config.yaml
horizontal_flip: true
downsampling_factor: 8
encoder_patch_size: [2, 2]
encoder_depths: [3, 6, 6]
latent_channels: 16
decoder_activation: "silu"
decoder_widths: [48, 96, 192, 192]
decoder_upsampling: "transposed_conv"
optimizer: "adamw"
beta2: 0.95
batch_size: 128
weight_decay: 0.1
Rows from block 8 of the encoder, named by matrix and row number. Rows with one number belong to one attention dimension. Each number is 128 + 32 x the weight over its row's rms, rounded and kept within 0 to 255. All counts start at 0. After the name is the row's rms in percent of the matrix's.
# v: attention value (encoder.blocks.8.attn.v.weight, 160x160), inputs 80-159
# proj: attention output (encoder.blocks.8.attn.proj.weight, 160x160, transposed), outputs 80-159
v.5 099 [139 102 127 146 151  92 138 177 133  94 123 113  84 182 125 155 134  93 113 128 106  96  80 102 124 125  92 196 173 148 130  91 202 143 123  49 107  93 158 154 129 124 114 101 123 156  57 123 127  66 134 158 163 153 153 158  97 178  98 114  87  83 104 130 194 137  99 157  80 124 162 132 115 138  91 150 186 150 154 144]
v.6 124 [161 150 154 173 128 187 122 138  84 100 118 115 102  89 193 169 162 103  31 104  86  91 129 129 130 173 128 172 169 156 148 158 142 140 166 107 118 117 128 136  97 145 126 155 162 118  72 127 135  86 138 155 156 114 120 133 144 156 140  85 155  92 124 131 166 128 105 124 121 127 165 142 157 171 128 201 130 102 103 155]
v.7 095 [136 121 128 128 130 144 137 173 122 128 168 156  75  97 158  53 128 108 103 126 111 128 127 122 134 142  76 134 186 144 171  91 167 202 137  73 140  92 125 117 111 155 134 159 147 134 127 125 163 141 136 132 128 128 127  96 143 110  21 150 175  67 100 144 129 128 129 128 145 118 162  98 179 173 171  80 172 128 171 127]
v.8 080 [180 135 125  72 143 164 100 121 167 114 115 126 120 115 126 192 170 170 168 163  67 106  88 114 112 123 136 130 229 154 117 128 179  70 159 174 129  94 108 152 101 131 142 109 128 130  92  94 123 129 133 105 110 143 166 127  92 159 111 146 128  94 109 111 166 153 105 105 128 125 128 182  85 140  87  73 128 130  87 132]
v.9 114 [131  93 110 169 154 144 116 165 159 160  92 105 155  92 136 148 119 143  57  84 120  98 184 116 131 142 110 131 151 163 130 130 163 128 173  88 112 154 149 131 100 146 145  97  98 146 114 162 155 130 129 155 134 146 122 112  84 144 172  88 128 144 148 133 164 141 103 137 124 114 158 128 139 119 160 205 139 128  56 161]
v.10 096 [ 80  82 121 120 129  85  94  93 140 128  91 127 129 163 126  61 128 126 236  89 153 136  90 164 149 144 128 110  91 146 127 121 149 130 161 128 109 158 128 170 170 148 139 164  76 125 128 154  73 137 154 107 159 110  80 181 156 128 140 129 100 128 128 103 154 136 133 181 100 116 169 168 193 158 174  65  83 111 184 118]
v.11 117 [ 63 120 104 169 154 205  73 125 127 145 108 154  83 120 116 128 148  87 106  71 162 145 112 150 150 136  56 199  78  83 104  87 162 138 200  97 143 163 130 164 140 121 128 109  90 128  44  98 151 106 121 142 147 127 162 127 134 115 157 143 121  69 112 140 161 128 145 100 120  87 119 146 160 126 161 169 167 128  76 124]
v.12 107 [109 141 111 109 178 148  88 174 126 135 102  93 167 117 178 190 100  90  51 126  60 123 182 145 132 122 165 157 156 177 167 106 173 142 109  90 144 118 159 123 126 135 128 106 151 138  81 128 128  62  92 136 105 156 128  97 134 175 128 151 114 164 159 116 147 128 101  98 108  86 136 152  88 106 128 219 184 144 128 119]
v.13 091 [152 136  92 140 165 150 106 129 102 109  66  60 182  68 103 217 112 171 111  90 125 127 140 117 109 190 163 101  81 193 125 120 162 119 107 156 128 131 141 136 116 149 103 136 176 166 161 128 175 123 147 177 127 141 153  90  80 137 123  83 140 128  82 165 169 161  83  67 102  77 108 128 158 128  86 150 102 119 143 117]
v.14 092 [105 162 127 182 128 120 161 166 133 179 130  73 100 127 119 212 120 137  55  75 128 128 134 149 181 160 114 145 130 112 120 165 166 142 180 126 178 174 135 151 172 151 135 159 105 140  77  93 160  73 168 171  85 128 160 162 135 162 212 124 128 151 175  77 110 128  62 125 111 147 136 127  99 157 127 146 124 118  86 132]
v.15 096 [114 167 111 128  75 117 114 136 172 111 151 122 147 128 124  96 127 132 105 119 208  91 255 124 133 165 153 118  23 146 161 125  90 120 106 100  92 156 154  88 104 148 175 117  92 143 107 126 141 103 128 130 130 167 160 144 140 128 134 136 159 147 142  99 143 128 127 151 142 128 156 157 130 144  75 175 128  91 136 149]
v.16 111 [111 128 122 124 169 161  89 121 137 176  88 173  95 126 150  51  98  93 177 129 114 171  82 213 121 130  91 178 148  97 128  94 163 131 125  93 103 178 113 193 112 121 154 124 138 133 128 112 128 133 167  67 178 125 174 204 127 102 115 161 147 117 128  61 184 123 188 169 103 103 167 128 176 157 123  90 150 128  76 119]
v.17 082 [174 131 137  83 144 143 129 211  99 117 173 125 183 135 134 206  99 100  83  83  99 122 132 151 142 109 144  90  66 174 117 132 128 144  95 156 162 167  88 103 101 129 128 130 103 104 161 101 109 160 148 184 129 109 142 128 100 136 164 103 162 108  90 105 133 101 140 146 128 172  77 154 134 109  79 176  59 158 145 124]
v.18 129 [101 141 111  86 112  94 105  97 128 105 135 138 113 134 112 113 149 169 181 190 141 155 103 100 117 129 147  70 175 127 164 179  91 118  68 138 109  98 129 153 103 128 128  97 160  79 174 168 154 127 109 111  88 128  96  91 160 126 110 117 122 155 130 116 118 139 151 162 140 156 105 128 123 104 133  88 101 139 167 128]
v.19 091 [119 159 192 126 149 130 117 172 160  89 159 107 147 156 119 160 128  99 141  95 121  98 215 102 127 133 154  83  28 175  89 165  93 135 118 131 128  83 127 140  90 128 128 128 146 155 121 150 117  93 119 155 128  84 163  96 127 151 133 136  97 123 129 148 104 153 129 128 186 110  88 168 128 163  69 168 126  87 181  95]
v.20 090 [119 154 122 129 175 123 108  78 112 135 169 126 159 124 163 110 152 172 101 152 151  80  71  59 112 136 151 113  74 127 147 177 129 165 154 119 110  70 161 144 110 157 127 183 109  89 119 136 174 148 159  72  91 129  94 118 122 167  64 120 127 128  78 126 127  70 175 195 132 164 135 128 119 112 126 149 128 155 179 127]
v.21 102 [110 128  84  95 108  85 128 140 163 128 131 173 159 161 163 114 133 140 207 101 132 140  60 157 124  97 102 119 122  70 131  96 108 161  89 146 128 154 110 148 128 129 128 140 131 121 146 111 109 130 152 109 156 112 128  99 128  74  77 163 148 137 127  94 128 175 202 191 128 172  90 163 139 142 111  48 127 128 175 137]
v.22 127 [129 122 123 176 162 153  80 128 125 142 131 189 104 156  93  53 138 139 162  95  69 160 139 180 155 124  76 193 157 183 100  98 187 100 172  75  82 172 106 140  97 141 120 132 128 134 125 113  94 114 131 117 177 120 128 171  90 146 130 141 111 135 141 104 133  96 115  59 112  70 157 118 177 162 132 128 157 139 124 147]
v.23 076 [ 87 128 154  81 120 170  99 140 145 168 116  77 110 127  86 120 130  87 128  74 182 141 127 157 118 181 132  95 194 168 132 128  79 176  98 126 176 144 128 138 166 113 119  91  91 129  89 123 113 172 135 167 164 128 109 128  89  93  91 111 146 110 127 122  93  88 118  86  92 163  97 110 156  90 124 194 205 114 127 172]
v.24 092 [139  86 138 158 127 138 107 115 172 119 122 125 128 140  96 106 128 138 128 163 134 137 141 129 110 154  81 128  33 199 169 130  90 121 129 160 160 165 142 111 113 146 143 171 129 122 201 142 154 128 210 131 126  84 128 120 142 124 137 144  97 131 177 141 123 107 127 161 129 105 124 178 127 151  90 172 108 128 113 134]
v.25 094 [ 68 124 147 128 182 152  68  90 127 159 105 170 128 191 153 129 117  69  96 128 157  95  35  97 137  95  80 117 243 131 158 135 163 149 123 127 144 110 145 128 177 138 132 128 117 182 100  88 104  79 113 103 162 150 100 135  90 174  75 156 170 175 130 145  87 137 122 112 119 129 151  81 145 129 163  77 120 110 151 132]
v.26 086 [118 108 155 128  77  98 110  88 131 171  78 156 138 134  83 169 106 158 165 117 129 115 145 103 149 102 177 143 112 107 124 170  67 115 128 133 177 104 124 108  82  94  92 106  91 165 157 137 122 118 149 148 128 127  74 149 127  65  73  91 150 146 180 116 127  76 164 164 151 187  81 110 131 158  95 128  65  73 116  86]
v.27 082 [113 100 128 128 102 170 113 156 128 127 190  98 119 139 175  96 122 133  78 104  98 112 129 128  91 100 158 120  99  56  83 102 115  81  99 128 128  77 155 136 172 175 106 128 112 126 141  82 173 133  98 201 137 135 147  79 174 136 173 167 146  66 118 166  94 128  77  94 112 168 156 136 127 116 104 125  72 152 174 164]
v.28 085 [124 104  98 153 166  92 137 129 128  91  86 167 124 150 116 107 160 125 102 128  75  86 160 130 161 143 126  86 127 106 143 155 128 103 148 188  94 116 122  91  95 164 186 104 131 123 128 134 108 191 132 145 109  81 153 155 124 106 151 148 107 101 127 153 123 102  74  56 182  99 119 100 120  79 158 166 129 186 168 139]
v.29 095 [126 127 173 128 119 107 141 109 153 113 101 148  92 107  98  62 147 106 207 128 187 128 129 141  80 145  97  87 110 182 106 128 151 107 128 148  99 103  95 139 135 100 142 112 128 132 127 111 119 129  95  88 126 113 128 170 187 172 168 136 128 195 128 124 124 135 178 107 165 128  92 139 135 142 135  81 162 128 128 144]
v.30 106 [136 102 124 104  84  78 116 125 131 161 207  82 128 139 137 128  95 106 147 129 144  87 210 122 113  94 141  46  72 111 106 111 157 112  77 167 120 128 118 109 149 126  95 110 113  69 167 112 154 145 110 161  90 141  83 121 147  86 167 174 153 159 125 101 128 111 143 166 128 203 128  94 126 122 137 124 123 141 209 119]
v.31 088 [132  95 149 146 123  93 156 127 105  86 130 116 130 138 147 142 153 129  75 103 161  93 212 110 128 149  86 109 125 219 124 147 183  87  94 139 173 123 146  83 165 132 104 117 128  81 102 134  98 129 176 207  90 111 128 105 129 117 152 132 178 128 151 121 150 109  65  86 122  72 120 122  91  96  92 177 152 128 107 150]
v.32 101 [150 128  88 118 128  97 131 170  93 108 194 121 122 104 193 102 150 153 145 128 127 136 255 129 129 154 126 118 131 114 111 168 106  93 134 124 128 101 128  95 115  95 114  82 147  78 158 188 134 195 145 149 152 111 128 114  94  90 196 156 114  95 145 143 153 128 158 128 103 123  86 128 142  92 129  82 105 115 129 106]
v.33 093 [ 91 146 128 106  91 132 170 125 143 168 135  88 150 164  76 129  99  99  91 119 128 180 182 124 101 110 164  72  31 163  99 163 120 106 153 118 150 117 158 109 139 128  98 128 162  88  98  98 143  72 119  53 141 106 154 102 146 101 167  74 115 182 116  75  91 164 107 132 133 130  98 174 105 175  98 100 161 177 138 140]
v.34 100 [136  89 128 158  84 131 121 121 102 174 126 138  93  69 113 113 125 134 130 169 151 129 255 171 154 173 160 137  31 165  80 125 130  51  88 140  97 134 136 173  74 111 129 128 142 127 139 124 128 134 148 125 108 168  98  85 152 102 206 128 105 163 112 120 148 121  77 128 122 147 128 132 104 129 100 172  99 104 126 128]
v.35 102 [149 120 102 134 147 126  78 138 136 157 180 118 130 155  84 139 128 134 202 115 115 182  38 114 146  53 135 156 177 150 142 101 110 100 117 116 128 124 110 135 158  79 104 128  79 130  84 114 127 117 136 126 128 152 142 158  88 158  76 158 100 118 162 151 149 140 179 128  82 137 167 100 107  82 155 125 133 125 186  59]
v.36 099 [ 90 140 167 150 128 159 128 130 126 106 145 117 109 115  97  88 117  89  55  96 186 107 174 154 160  72  79 140 156 118 123 123 155 153 128  59  96 103 115 130  76 126 113 126 101 128 141  68  85 168 161 163 154 170 126 155  62 155  41  56 113 126 177 146 128  97 108 104 105 174 173 100 124  93 138 174 125 146 101  97]
v.37 108 [117 128 158 120 100 157 145 127 132 119 189 130 129 190  84 126 128 130 183  95 138 148  27 100  98  60 103 126 196 174 128 147 119 128 128 127 138  61 127  95 128  98 128 124 153 114 129  99 127  74  90 120 141 139 108 148 105 163  73 154 154 156 107 117 128 132 118 129 147 129 162 118 107 128 123 120 128 128 158 112]
v.38 098 [ 93 132 163 148  83 166 133 143  88 171  93 131 118 126 100 150 158 160 131 140 106 144 112 130  76 121 126  82   0 131 151 177 122 127 128  83 145 133 137  91 136 128 101 169 124 123 179 166 145  91 157  91 125  91 100 112 130  94 136 122 103 129 129 125 158 136 124 109 131 112 152 129 128 160  98 140 128 146 171  81]
v.39 095 [137 100  56 127  97 125 125  88 141 161 133 144  62 186  77  72 115 164 136 100 129 182 135 142 147  68 123 152 176  69 128 123 182 182 128  78  78 106 128 166 128 118 165 124 128 108 108 122 130 147 136 124 114 111 165 193 168 155 138 127 106  92  94  60 150 166 137 182 137 148 178 118 137 141 132  65 128 175 141 129]
v.40 088 [146 112 122  87 167 111  93 155 156  93 140  93 111 123  98 131  95 116 155 106 123 115 108 102 156 123 166  68  84 150  68 175 150  74 163 163 173  97  97  89 126 101 157  88 129 109 153 103  92  71 152 114 137 128 175  90  72  75 172 125 164 106 129 124 128 162  95 158  96 168 150 131 132 166 130 189 122  98 109  99]
v.41 086 [129 131 101 136 128 129 154 126 171 126 112  68 128 197 183 126 141 107  97 152  84 140 133 151 168 116 128 108 163  92 137 159  86 162 125 131  75 150 173 100  74 146  85 128 168 107  84 145 141 182 105 122 138 171 108 108 150 128 171 115 125 123 129 116 184 143 132 128 136  65 128 181 164 149 169 156 114 167 171  80]
v.42 110 [176 151 135 174 170 191 127 128 133 130  91 142  87  82 127 147 127  83 134  77 181 112 202 109 128 106  88 143 107 113 120  78 193 116 144  76 143 156 111 122 127 133  92 143 144 115  90 119 108  75 138 145 125 104 141 112 141 135 148 121 118 134 141 136 138 167 123 123 139  83 173 140 152 137 159 181 130 114 128 131]
v.43 128 [108  80 121 180 128 180 129 148 102 145  72 191  77 136 116  88 129  71 162  64 144 110 150 183 137 135  94 164 140 160 123 105 183 109 203 128  81 155 128 102 123 145 126 136 128 183 113  68  97  78 153 109 160 150 144 147 127 133 137 119 152 132  89  72 191 146  87  93 128  70 171 138 144 151 151 130 120 156  86 170]
v.44 086 [115 121 167 146 130 116 147 108 128 174 113 187  80 114 108 149 182 155 225 154 116 126 116 169 128  91 121  82  75 100 120 114 110  99 144 148 161  99 140 152 131  94 127 137 113 165 129 123 126  64 103 119 118 106 113 123  83 172 115 154 164 144 149 157  93 167  87  87 167  91 148  87 141 111 129 116  66  99 150  67]
v.45 104 [144 148 133 124  77 109 158 168  95 103 122 162 127 130 137  79 136 117  78 116 159 135 167 167  95 131 129 131 141  80 116  90 158 214 155 129 104 135 116 127 128 170 166 126 128 134 160 165 151 192 138 119 169 138 110 120 122 147 174  59 136  97 154 131 154 143 141 117 106 140 143  86 129 141 168 103 122  96  71 113]
v.46 133 [122 123 122 117  89  74 162 138 105 136 176 137 127 128 117  85 101 176 180 178 156 128 155 147  97 127 151 100 120 100 124 132  92 147  76 119 121  94 119 128 135 120 157 121 107 129 150 128 129 175 165 109 103 161 128  79 128  80 113 167 128 108 149 142  74 134 182 129 160 158  90  99 132  92 105 123 126  96 153 135]
proj.5 103 [158 146  84  89  64 128 172  67 128 133 115 146  91 157 124 106  99 190 126 126 129 138  91 139 128  86 174  30 187 148 128 161 118  97  85 145 158 128  77 118 128 159  88  98  91  81 219 121 105 126 111  86 172 126 165  86 195 133 120  81 128  92 115 158 147 100 142 139 120 173 130 140 136 105 114 118  59 109 125 121]
proj.6 120 [150 148  84  98  81  86 145  63 132 164  94 132  86 163  81  88 127 162 177 129 139 168 100 128  87 102 120 108 135 140  97 121  79 112 130 135 115  92 104 176  78 127 103 159  95 158 168 110  80 121 114  81 154 154 146 152 152  94 110 130 112 138 127 115 122 169 168 153 136 130 175 106 152 142 166  93  57 129 127 113]
proj.7 088 [134 103 168 127  75 190 110 120 141 143 140 181 174 148  94 183 150 135 148 170 115 156 131 101 161 180 122 163  51 132 131 124 111  54  77  99 127 178 152 117  92 124 179 126  93 132 170 161 170 106  73 127 148 124 150  90  76 157 119 122 129 174  94 143 128 129 151 121 142 138 131 156 147 150 132 126 118 129 126 138]
proj.8 090 [161 120 149  32  71 124 156 153 166 129 165 128 119 120 129 114 128 120 128 117 193 156 190 129 127 130 170  52 157 127 143 107 142 184 133 114 123 122 118  94 140 133 128 163  73 148 159 115 125 185 158 149 130 130  90  75 142 165  51 125 128 124 167 127 110 128 129 144 114 172 129 138 127  89 126 125  83 131 150 111]
proj.9 109 [166  85 161  77  84 147 142  91 112 168 179  93 144 189  83  96 173 151 170  99 150 128 127  85  89 108 163  35 138 102 132 143  85 176 133 176 110  91 115 129 144 110 126 128 130 130 127 128 122  99 133  90 180 129  84 143 111 103 127 148 142 134 101 151 149 128 141 117 105 138  88  90 166 157 153 125 108 150 128  94]
proj.10 100 [127 171 131 136 128 138 122 138 128 128 126  91 113 124  87 177 148 148 128 142 104 147 119  49 167 115 127 106 178 128 103 206  99 152  76 126 153 104 107  94 154 128 131 135 134  99 173 120 130 123 128 165  82 105  79 110  91 160 112  99 128 171 128 151 108 169 166 160 144 141  89 128  84 158 155 134 158 128 118 179]
proj.11 103 [175 135 128  55  87 114 141 123 128 126 105 128 156 139  84  87 146 198 127 103 110 155 104  73 106 121 133  77 178 134 156 126  94 189  74 188 127  92 152 132 128 128 147 126 133  95 183 130  93 105 104 128 185 129  94 130 122 123  92 116 139  99 117 116 125 125 137 126  73 210 135 128 135 108 112 150  96 104 173 130]
proj.12 112 [128 121 118 100  67 126 157 120 174 111  98 124 142 176 106  93 146 128 161  78 149 148 110 108 103 102 121  91 139  99  95 128 134 104 143 151 139 112 107 120 112 124 100  98 148 160 191 168 121 126 138 130 188 128 121 107 151  79  95 152 147 102 139  94 174 109 105 125 119 141 139 161 111 118 128 121  39 117 117 100]
proj.13 093 [ 69 126 105 112 111 169 135 168 112 160 197 148 123 197 128 106 164 128  79 100 134 171 191 128 128  82  95 155 134 125  73 103  97 125 179  79 123 138  66 175 165 152 114 167 127 158  84  59 127 127 111 108 141 128 151 159 110 140  91 159 175 151 153  96 136 102 142 139 104 124 138 174 133  62 161 113 152 175 134 135]
proj.14 099 [143 128 128 111 109 103 156 127 145 147 186 125  78 131 137  77 171 190 135  78 126 149 101  88 111  66 136 134 154  74 185 128 139 164 129 135 139 113  46 164  82 135 110  94 107 129 153  89 156 101 171 122 142 107 101 167 140 110 125 143 149 105 122 123 165 128 102 148  95 169  97 101 120 159 171  71  78 129 122 135]
proj.15 096 [118 141 129 122 188 182 145  99  78 130 151 135 131 118 115 161 103 110  58 136  63 127 163 107  87 136  85 216 136 112 108 136 100 122 165  89 125 161 111 128 108 104 143  91 154 134  69 133 167 135 102 127 157  67 127 152 109 151 164  81  89 130 116 128 171 130 157 114 128 111  85 145 131 104 143 173 120 139 113 171]
proj.16 111 [176 105 147  56 105 141 176 149 166 137 142 128  94 145 124 135 128 181 141 149 189 141 132 127 129 109 122  57 164 128 128 137 129 131  85 176 128 117  95 100 101 128 154  97 136 155 133 191 113 104 133 161 106  99 162  84 142 163 108  94 133 150 143 148 114 128 158 113 128 201  93  83 104  85 122 164  91 102 128 152]
proj.17 080 [130 143 176  77 165 127 135 101 173 181 103  96  80 167  82 109 113 122 118 139 116 143 121 129 128 122 152  94 150 131 110  98 147 115 107 127 128 171  79 154 173 128 128 104 165  76 206 128 124 126 144  92 106 116 144 168 159  91 114 165 176 162  80 117 146 135  79 171 129 136  82 139  98 131 194 128 146 128 158 130]
proj.18 116 [152 142 162 215 122 146 143 141 122  80 118 150 159 103 144 187 146 119  57 128  75 162 128 120 153 177 119 211  63 145 146 105 116 125 131  80 132 183 152 112 131 152 139 129 153 139 117  92 131 128 148 117 128 108 128 125  74 106 187 148 128 128 173 126 101 131  92 127 110  90 157 124  92 151  79 133 158 146 121 128]
proj.19 103 [141  98 113 132 185 153 126 116  71  87 141 108 175 106 133 128 122 144  95 116  65  96 158 131 104 194  84 223  83 126 122 158 169 116 118  67 164 164  95 128 135 165 128 128 146 186 112  99 121 145  79 165 117  82 109 134  81 164 178 138 171  95 177  99 108 128 122 128  99  73 162 154 129 152 159  97 169 152 128  98]
proj.20 096 [ 85 116 128 213 131 130 124 150  97 132 128 101 101  63 153 111 128  99  86 159  67 118 128 192 158 126 143 193  91 176 138 128 176 104  97 127 147 162 186 128 128 128 150 124 147 128 125 128  93  79  66 105 127 107 161 147  85 113 168 182 132 176 163  98 123 114  85 121 142  95 135  99 142 186 129  79 200 163 137 128]
proj.21 116 [128 128 188 189 106 120 133 169  79 121 128  82 130  46  99 152 165  95  99 137 109 104 118 107 147 176 172 117  61 171 128 174 100 139 117 113 155 110 209 128 128 107 115 132 104 122 127 148 134 112 141 147  93 161  89 126 124 101 155  94 104 106 155 125 116 154 123 131 116 113 134  93 111 109  80 212 143  99 163 181]
proj.22 115 [ 99 130 168  51  81 114 132 120 158 147 120 163 145 174 149  63 158 174 171 128 171 104 128 123 160 116 167  49 203  80 158 132 149 132  94 178 127  86 100 128 161 131 165 146 128 108 181 119 141 150 116 122 130 168 127 128 175 120 116  84 128 128  87 133 106 154 149 157 153 195 113 106 143  92 150 148  60 132  94 107]
proj.23 085 [ 85 119 156 134 156 160  99 125 128  81 141  96 152 151  91  88 157 120  68  88 109 178 142 127 104 147  61 149  84 126 117 110 147 142  94 112 134 176 175 139 154 114  96 113  71 105 107 105 133  92 112 163 150 108  98 120 141  86 213 134 172 142  94 144 158 178 100 124  92  60 156 126 157 127 138 125 170 121 125 159]
proj.24 097 [141 102 157 178 155 119 128 128 109 123 134 152 137 129 182 127 113 105 111 173  93  95 175 103 125 186 132 200  92 150  92  94 100 167 120 116 129 128 163 147 119  87 122 122 131 152  78 133 174 166  64 170  81 158  86  95  74 124 170 172 131 125 107 115 136 114 138 116 131 135 119 107 119 130 101 142 179 149 125 148]
proj.25 085 [190 139 125 128 115  88 174 150 115 106 121 107  90 161 136 174 110 136 193 168 187 105 106 122 130 133 122 113  69 120  99  96 151  95 142 168 128  76 137 127  80 173 127  77 126 119 128 101 125 133 176 140 179 175 120  61 132 100 123  97 126 158 130 132 141 127 151 151 171 180 122 102 119 118 175 121 128 148 158 131]
proj.26 100 [128 131  91 173 178 165 128 144 155 111 128 164 136 106 141 117 128 142  61 128 126 128 127 106 113 197  55 220  96 182 150 129 139  80 151  78 106 118 130 128 151 149 174 108 142 166 125 128 122 176 141 149 143 146 157  89 122 166 187 122 175 136 176 131 140  95 146 132 128 106 128  85 128 124 103 124 190 162  89 108]
proj.27 085 [137 121 140 159 127 184 116 140 102 128  94 164 141 120 124 156 126 131 117  85  91 122  83 144 129 135  59 165  70 159 163 141 183 136 129  77 163 161 104 120 128 128  83  88 128 142 103 126 121 203 196  59  97 115 179 148  60 131 138 151  89 139 180  84 131 128  99 131 157 120 125 185 143  94 128 137 135 136 130 145]
proj.28 098 [127 155 129 211 125 125 152 177 128 150 150 137 130 105 131 181 114 101  89 112 152  85 135 161 143 197 100 169  85 159 103 163 172 128 148  98 161 128 113 126 113 134 161 170 159 182  54 113 102 119  87 156 154 123 128 170  62 119 132 134  88 128 176 121 161 102  92 103 174  96 171 125 139 135 134 173 144 116 117 115]
proj.29 100 [112 166  99 181 189 172 157 191 128 109 128 128 121 128 102 132 126 122  50 163  93 144  86  95 127 178 109 161 121 116 141 118 138 138 116  91 175 162 210 141 102 140  85  92 144  95 146 167 104 124 119 211 144  81  93 163 121 125  92 124 130  99 132 176 101 154 128 114 120 121 149 116 159  99 139 167 169 124 128  91]
proj.30 107 [169  96  88 168 137 128 131 119 125 122  93  95 120  93 110 122 150 128 102 134 103 104  94 152 112 154  93 164  48 144 109  75 130 128 137  93 146 105 180 161 104 130 154 112 101 172 114 131 122 131  69 128  87  91 128 103  62 128 136  87 135  88 103 128 163 128 125  88 173  55 115 162 171 137  68 181 144 128  80 104]
proj.31 085 [ 94 131 135  78  75 165 161  64 186 176  95 192 128 204 145  87 160 153 134 127 132 128  69 143 128  86  98 115 154 108 109 128 123 123 210 147  70 136  82 183 100 127 137  87 105  93 142  66 115 134  83  95 133 153 154 106 129 133 108 127 138 121  82 135  96  73 185 110 135  96 132 128 117 128 129  91 116 162 108 114]
proj.32 106 [118 172 112 213 103 133  87 171  74  88 145 130 169 114  95 131  90 131  81 128 112 128 136 134 102 129  98 108  83 149 143  86 198 131 128 155 154 130 129 145 128 144 128 151 167 159  72 126 156 114  79 162  89 144 115 117  79 167 158 120 110 128  93  93  87 105 128 152 128 116 110 160 146 128 156 148 207  94 102  93]
proj.33 095 [ 96 128 142 133 135  71 157 173  85 128 164 128  98 130 108 152 127 111 123 113 138  93 134 122 135 181 121 230 210 142 121 128 106 174 107  98  78 194 134 129  94 153 106 101 151 122 127 147 110 126 175 122 128 128 119 162  86 142  81 142 164 124 165 116 138  96 107 166  94  73 120 101  94  67 100 152  87 178 117 105]
proj.34 103 [131 125 154 128 163 107  98 166  95  85 149 157 127 100 150 119 161 114  80 114  85 163  93  82  76  83  84 133 236 147 157  93 104 193 124 121 125 101 153 115 111 108 120 143 136 103 118 118  99 138  74  97 105 125  98 152  77  90  63 115  86 127  90  95 157 147 173 127 130 148 101 105 150 147 127 142 139 166 110 102]
proj.35 108 [ 83 123 122  80 130 130 142 127  97 128 120  95 184  73 132  80 145 168 112 161 147 129  88 149 170 163 141  67  45  74 134 151 155 153 129 103  94 156  97 105 139 120 128  97 170  93 198 174 109 100 156  98 128 108 150 123 163 128 120 134 100 189 128 110  87 128 103 128 162 207 116 128 131 126 167  93 124 128 123 138]
proj.36 104 [156 121 103 113  98  82 155 104 118 129 128 119  74 131 151  77 161 166 162 128 147 128  76  75  97  94 138 124 153 129 133 143 157 160 146 166 126  70 132 142 164 137 124  97 100 151 175 167 143 136 159  91  99 121  84  87 175 156 126 151 128 143 122 145 131 128 180 179 115 119 105  90 166  96 184 123 128  78 104 128]
proj.37 119 [142  98 136 121 145 111 185 163 129 105  62 128 158  44 148 151 101 128 119 126  99 128 127 108 104 214 153 169  24 122 159 171 120 150  90  91 173 170 170 128 155 143 116  91  91 128 151 128 134 138 129 128 127 145 140  88 101 141 140  95 163 136 142 124 109 137 101 155  98 193 155 110 134 131 146 138 143 123  75 129]
proj.38 113 [ 86  87 105 104 188 123 141 133 106 100  73 127 125 119 136  95  88  89 104 130 112 116 122 141 103 169  87 201 233 120  89 134 124 173 107 141 124 134 127 130 128 161 162 167 119  95 126 130 131 187 114 130 147 166 173 128 141 128  82 107  98  86 129  97 152 109 128 148 108 180 113 148 164 139 125  69 102 137  68 133]
proj.39 104 [148 154 128  76 149  83 136  90 175 101 172 117  89 132 146 154 175 175 176 155 140 158 124 123  72 120 210  85 153 122 147 128  88 128  87 166 131  86 131  87  98 161 130 121 121 105 201 124 125 126 141 156 128 130 167 128 121 151  96 139 108 167 160 128 119 120  94 116 101 214 128 112 113  95 138 128  67  83 152 165]
proj.40 090 [128 128 151 155 186 123 127  73 115 162 129 128  96  73 166  92 128 113 127 127 126  76  93 150 190 114  60 225 189 126 105 104  75 169 145 113 128 155 173 109 175  74 118  86 124 115 160 172 128 113 127 101 137 128 128 128 127 128 109 123  98 101  77 129 154 120 126 149  73 125 102 103 127  87  77 148 138 150 126 131]
proj.41 091 [ 95 162 163 114 126 142  88  98 171 125 169 161 154 182  87  75 152 176 120 132 199 154 126  80 140  95 157  97 158 132  74 159 127 107 152 157 162  95 127 108 178  87  89 128 161  67 153 143 141 148 179  72 145 128 127  91 186 159 120 109 143 166 124 154 133 128 117 130  95 127 124 174 127 112 108 168 121  93 184 180]
proj.42 107 [129 119 128  30 152 128 131 124 140 136 165 132 145 106 126  69 167 143 113 175 128 114  92 119 115  86 129  34 217 130 127 140 113 183 131 161 125 138 103  96 139 129  93  79 132  89 125 168  92 156 159  91 128 122 128 152 195 128  46 160 128 156 118 145 122 128 130 132 128 179 104 152 101 115 132 119 131 157 153 154]
proj.43 114 [156 126 163  46 106 104 131  73 162 151 148  95 141 105 160  93 163 181 131 164 147 128 125 126 128 114 178  84 167  75 159 128 125 172 123 168 129  91 126 128 104 118 121 147 148  88 190 168  91 124 159  91 154 143 152 133 143 128  89 110 128 128 139  98 117  97 169 101 128 190  92 128 127 155 168  98 112 157 157  96]
proj.44 090 [142 115 178 128 188 129 163  99 171  96 156 160 121  93 138 120 121 112 105 115  93 117  80  96 104  96 130 178 127 120 128 129  95 133 129 143 120  88 167 119 135 149 107  84 101 119 112 110  97 190 127  95 133 164 128 108 125 151 122  89 124 167  72 185 164 119 177 128 106 213 120  91 176 128 128 113 141  90 113 123]
proj.45 111 [132 161 151 103  92 148 124 148 140  92 201 126  79 115 153 141 117 205 166 138 181 149 161 102  98 117 172  23 151 156 128 151 105  97 105 147 137  87 128 162 128 128 116 162 125 148  99 118 141 127 132 145 157 129 105  85 161 135 137 149 154 108  87 168 160 154 128 151 114 110 160 138 117 143 137 131  72 103 201 117]
proj.46 099 [108  97 103 167 133 128  66 177 117  99 128 136 152  59 162 197  86  93  79 129  64 128 100 144 128 147  91 166  39 185 128 128 141 100 127 110  96 150 159 100  98 136 118 128 141 175 121 114 102 172  88 142 117 114 123 130 117 109 168  97 128  78 116 156 107 119 108 111 110  80 172  85 158 139 132 151 137 115 152  89]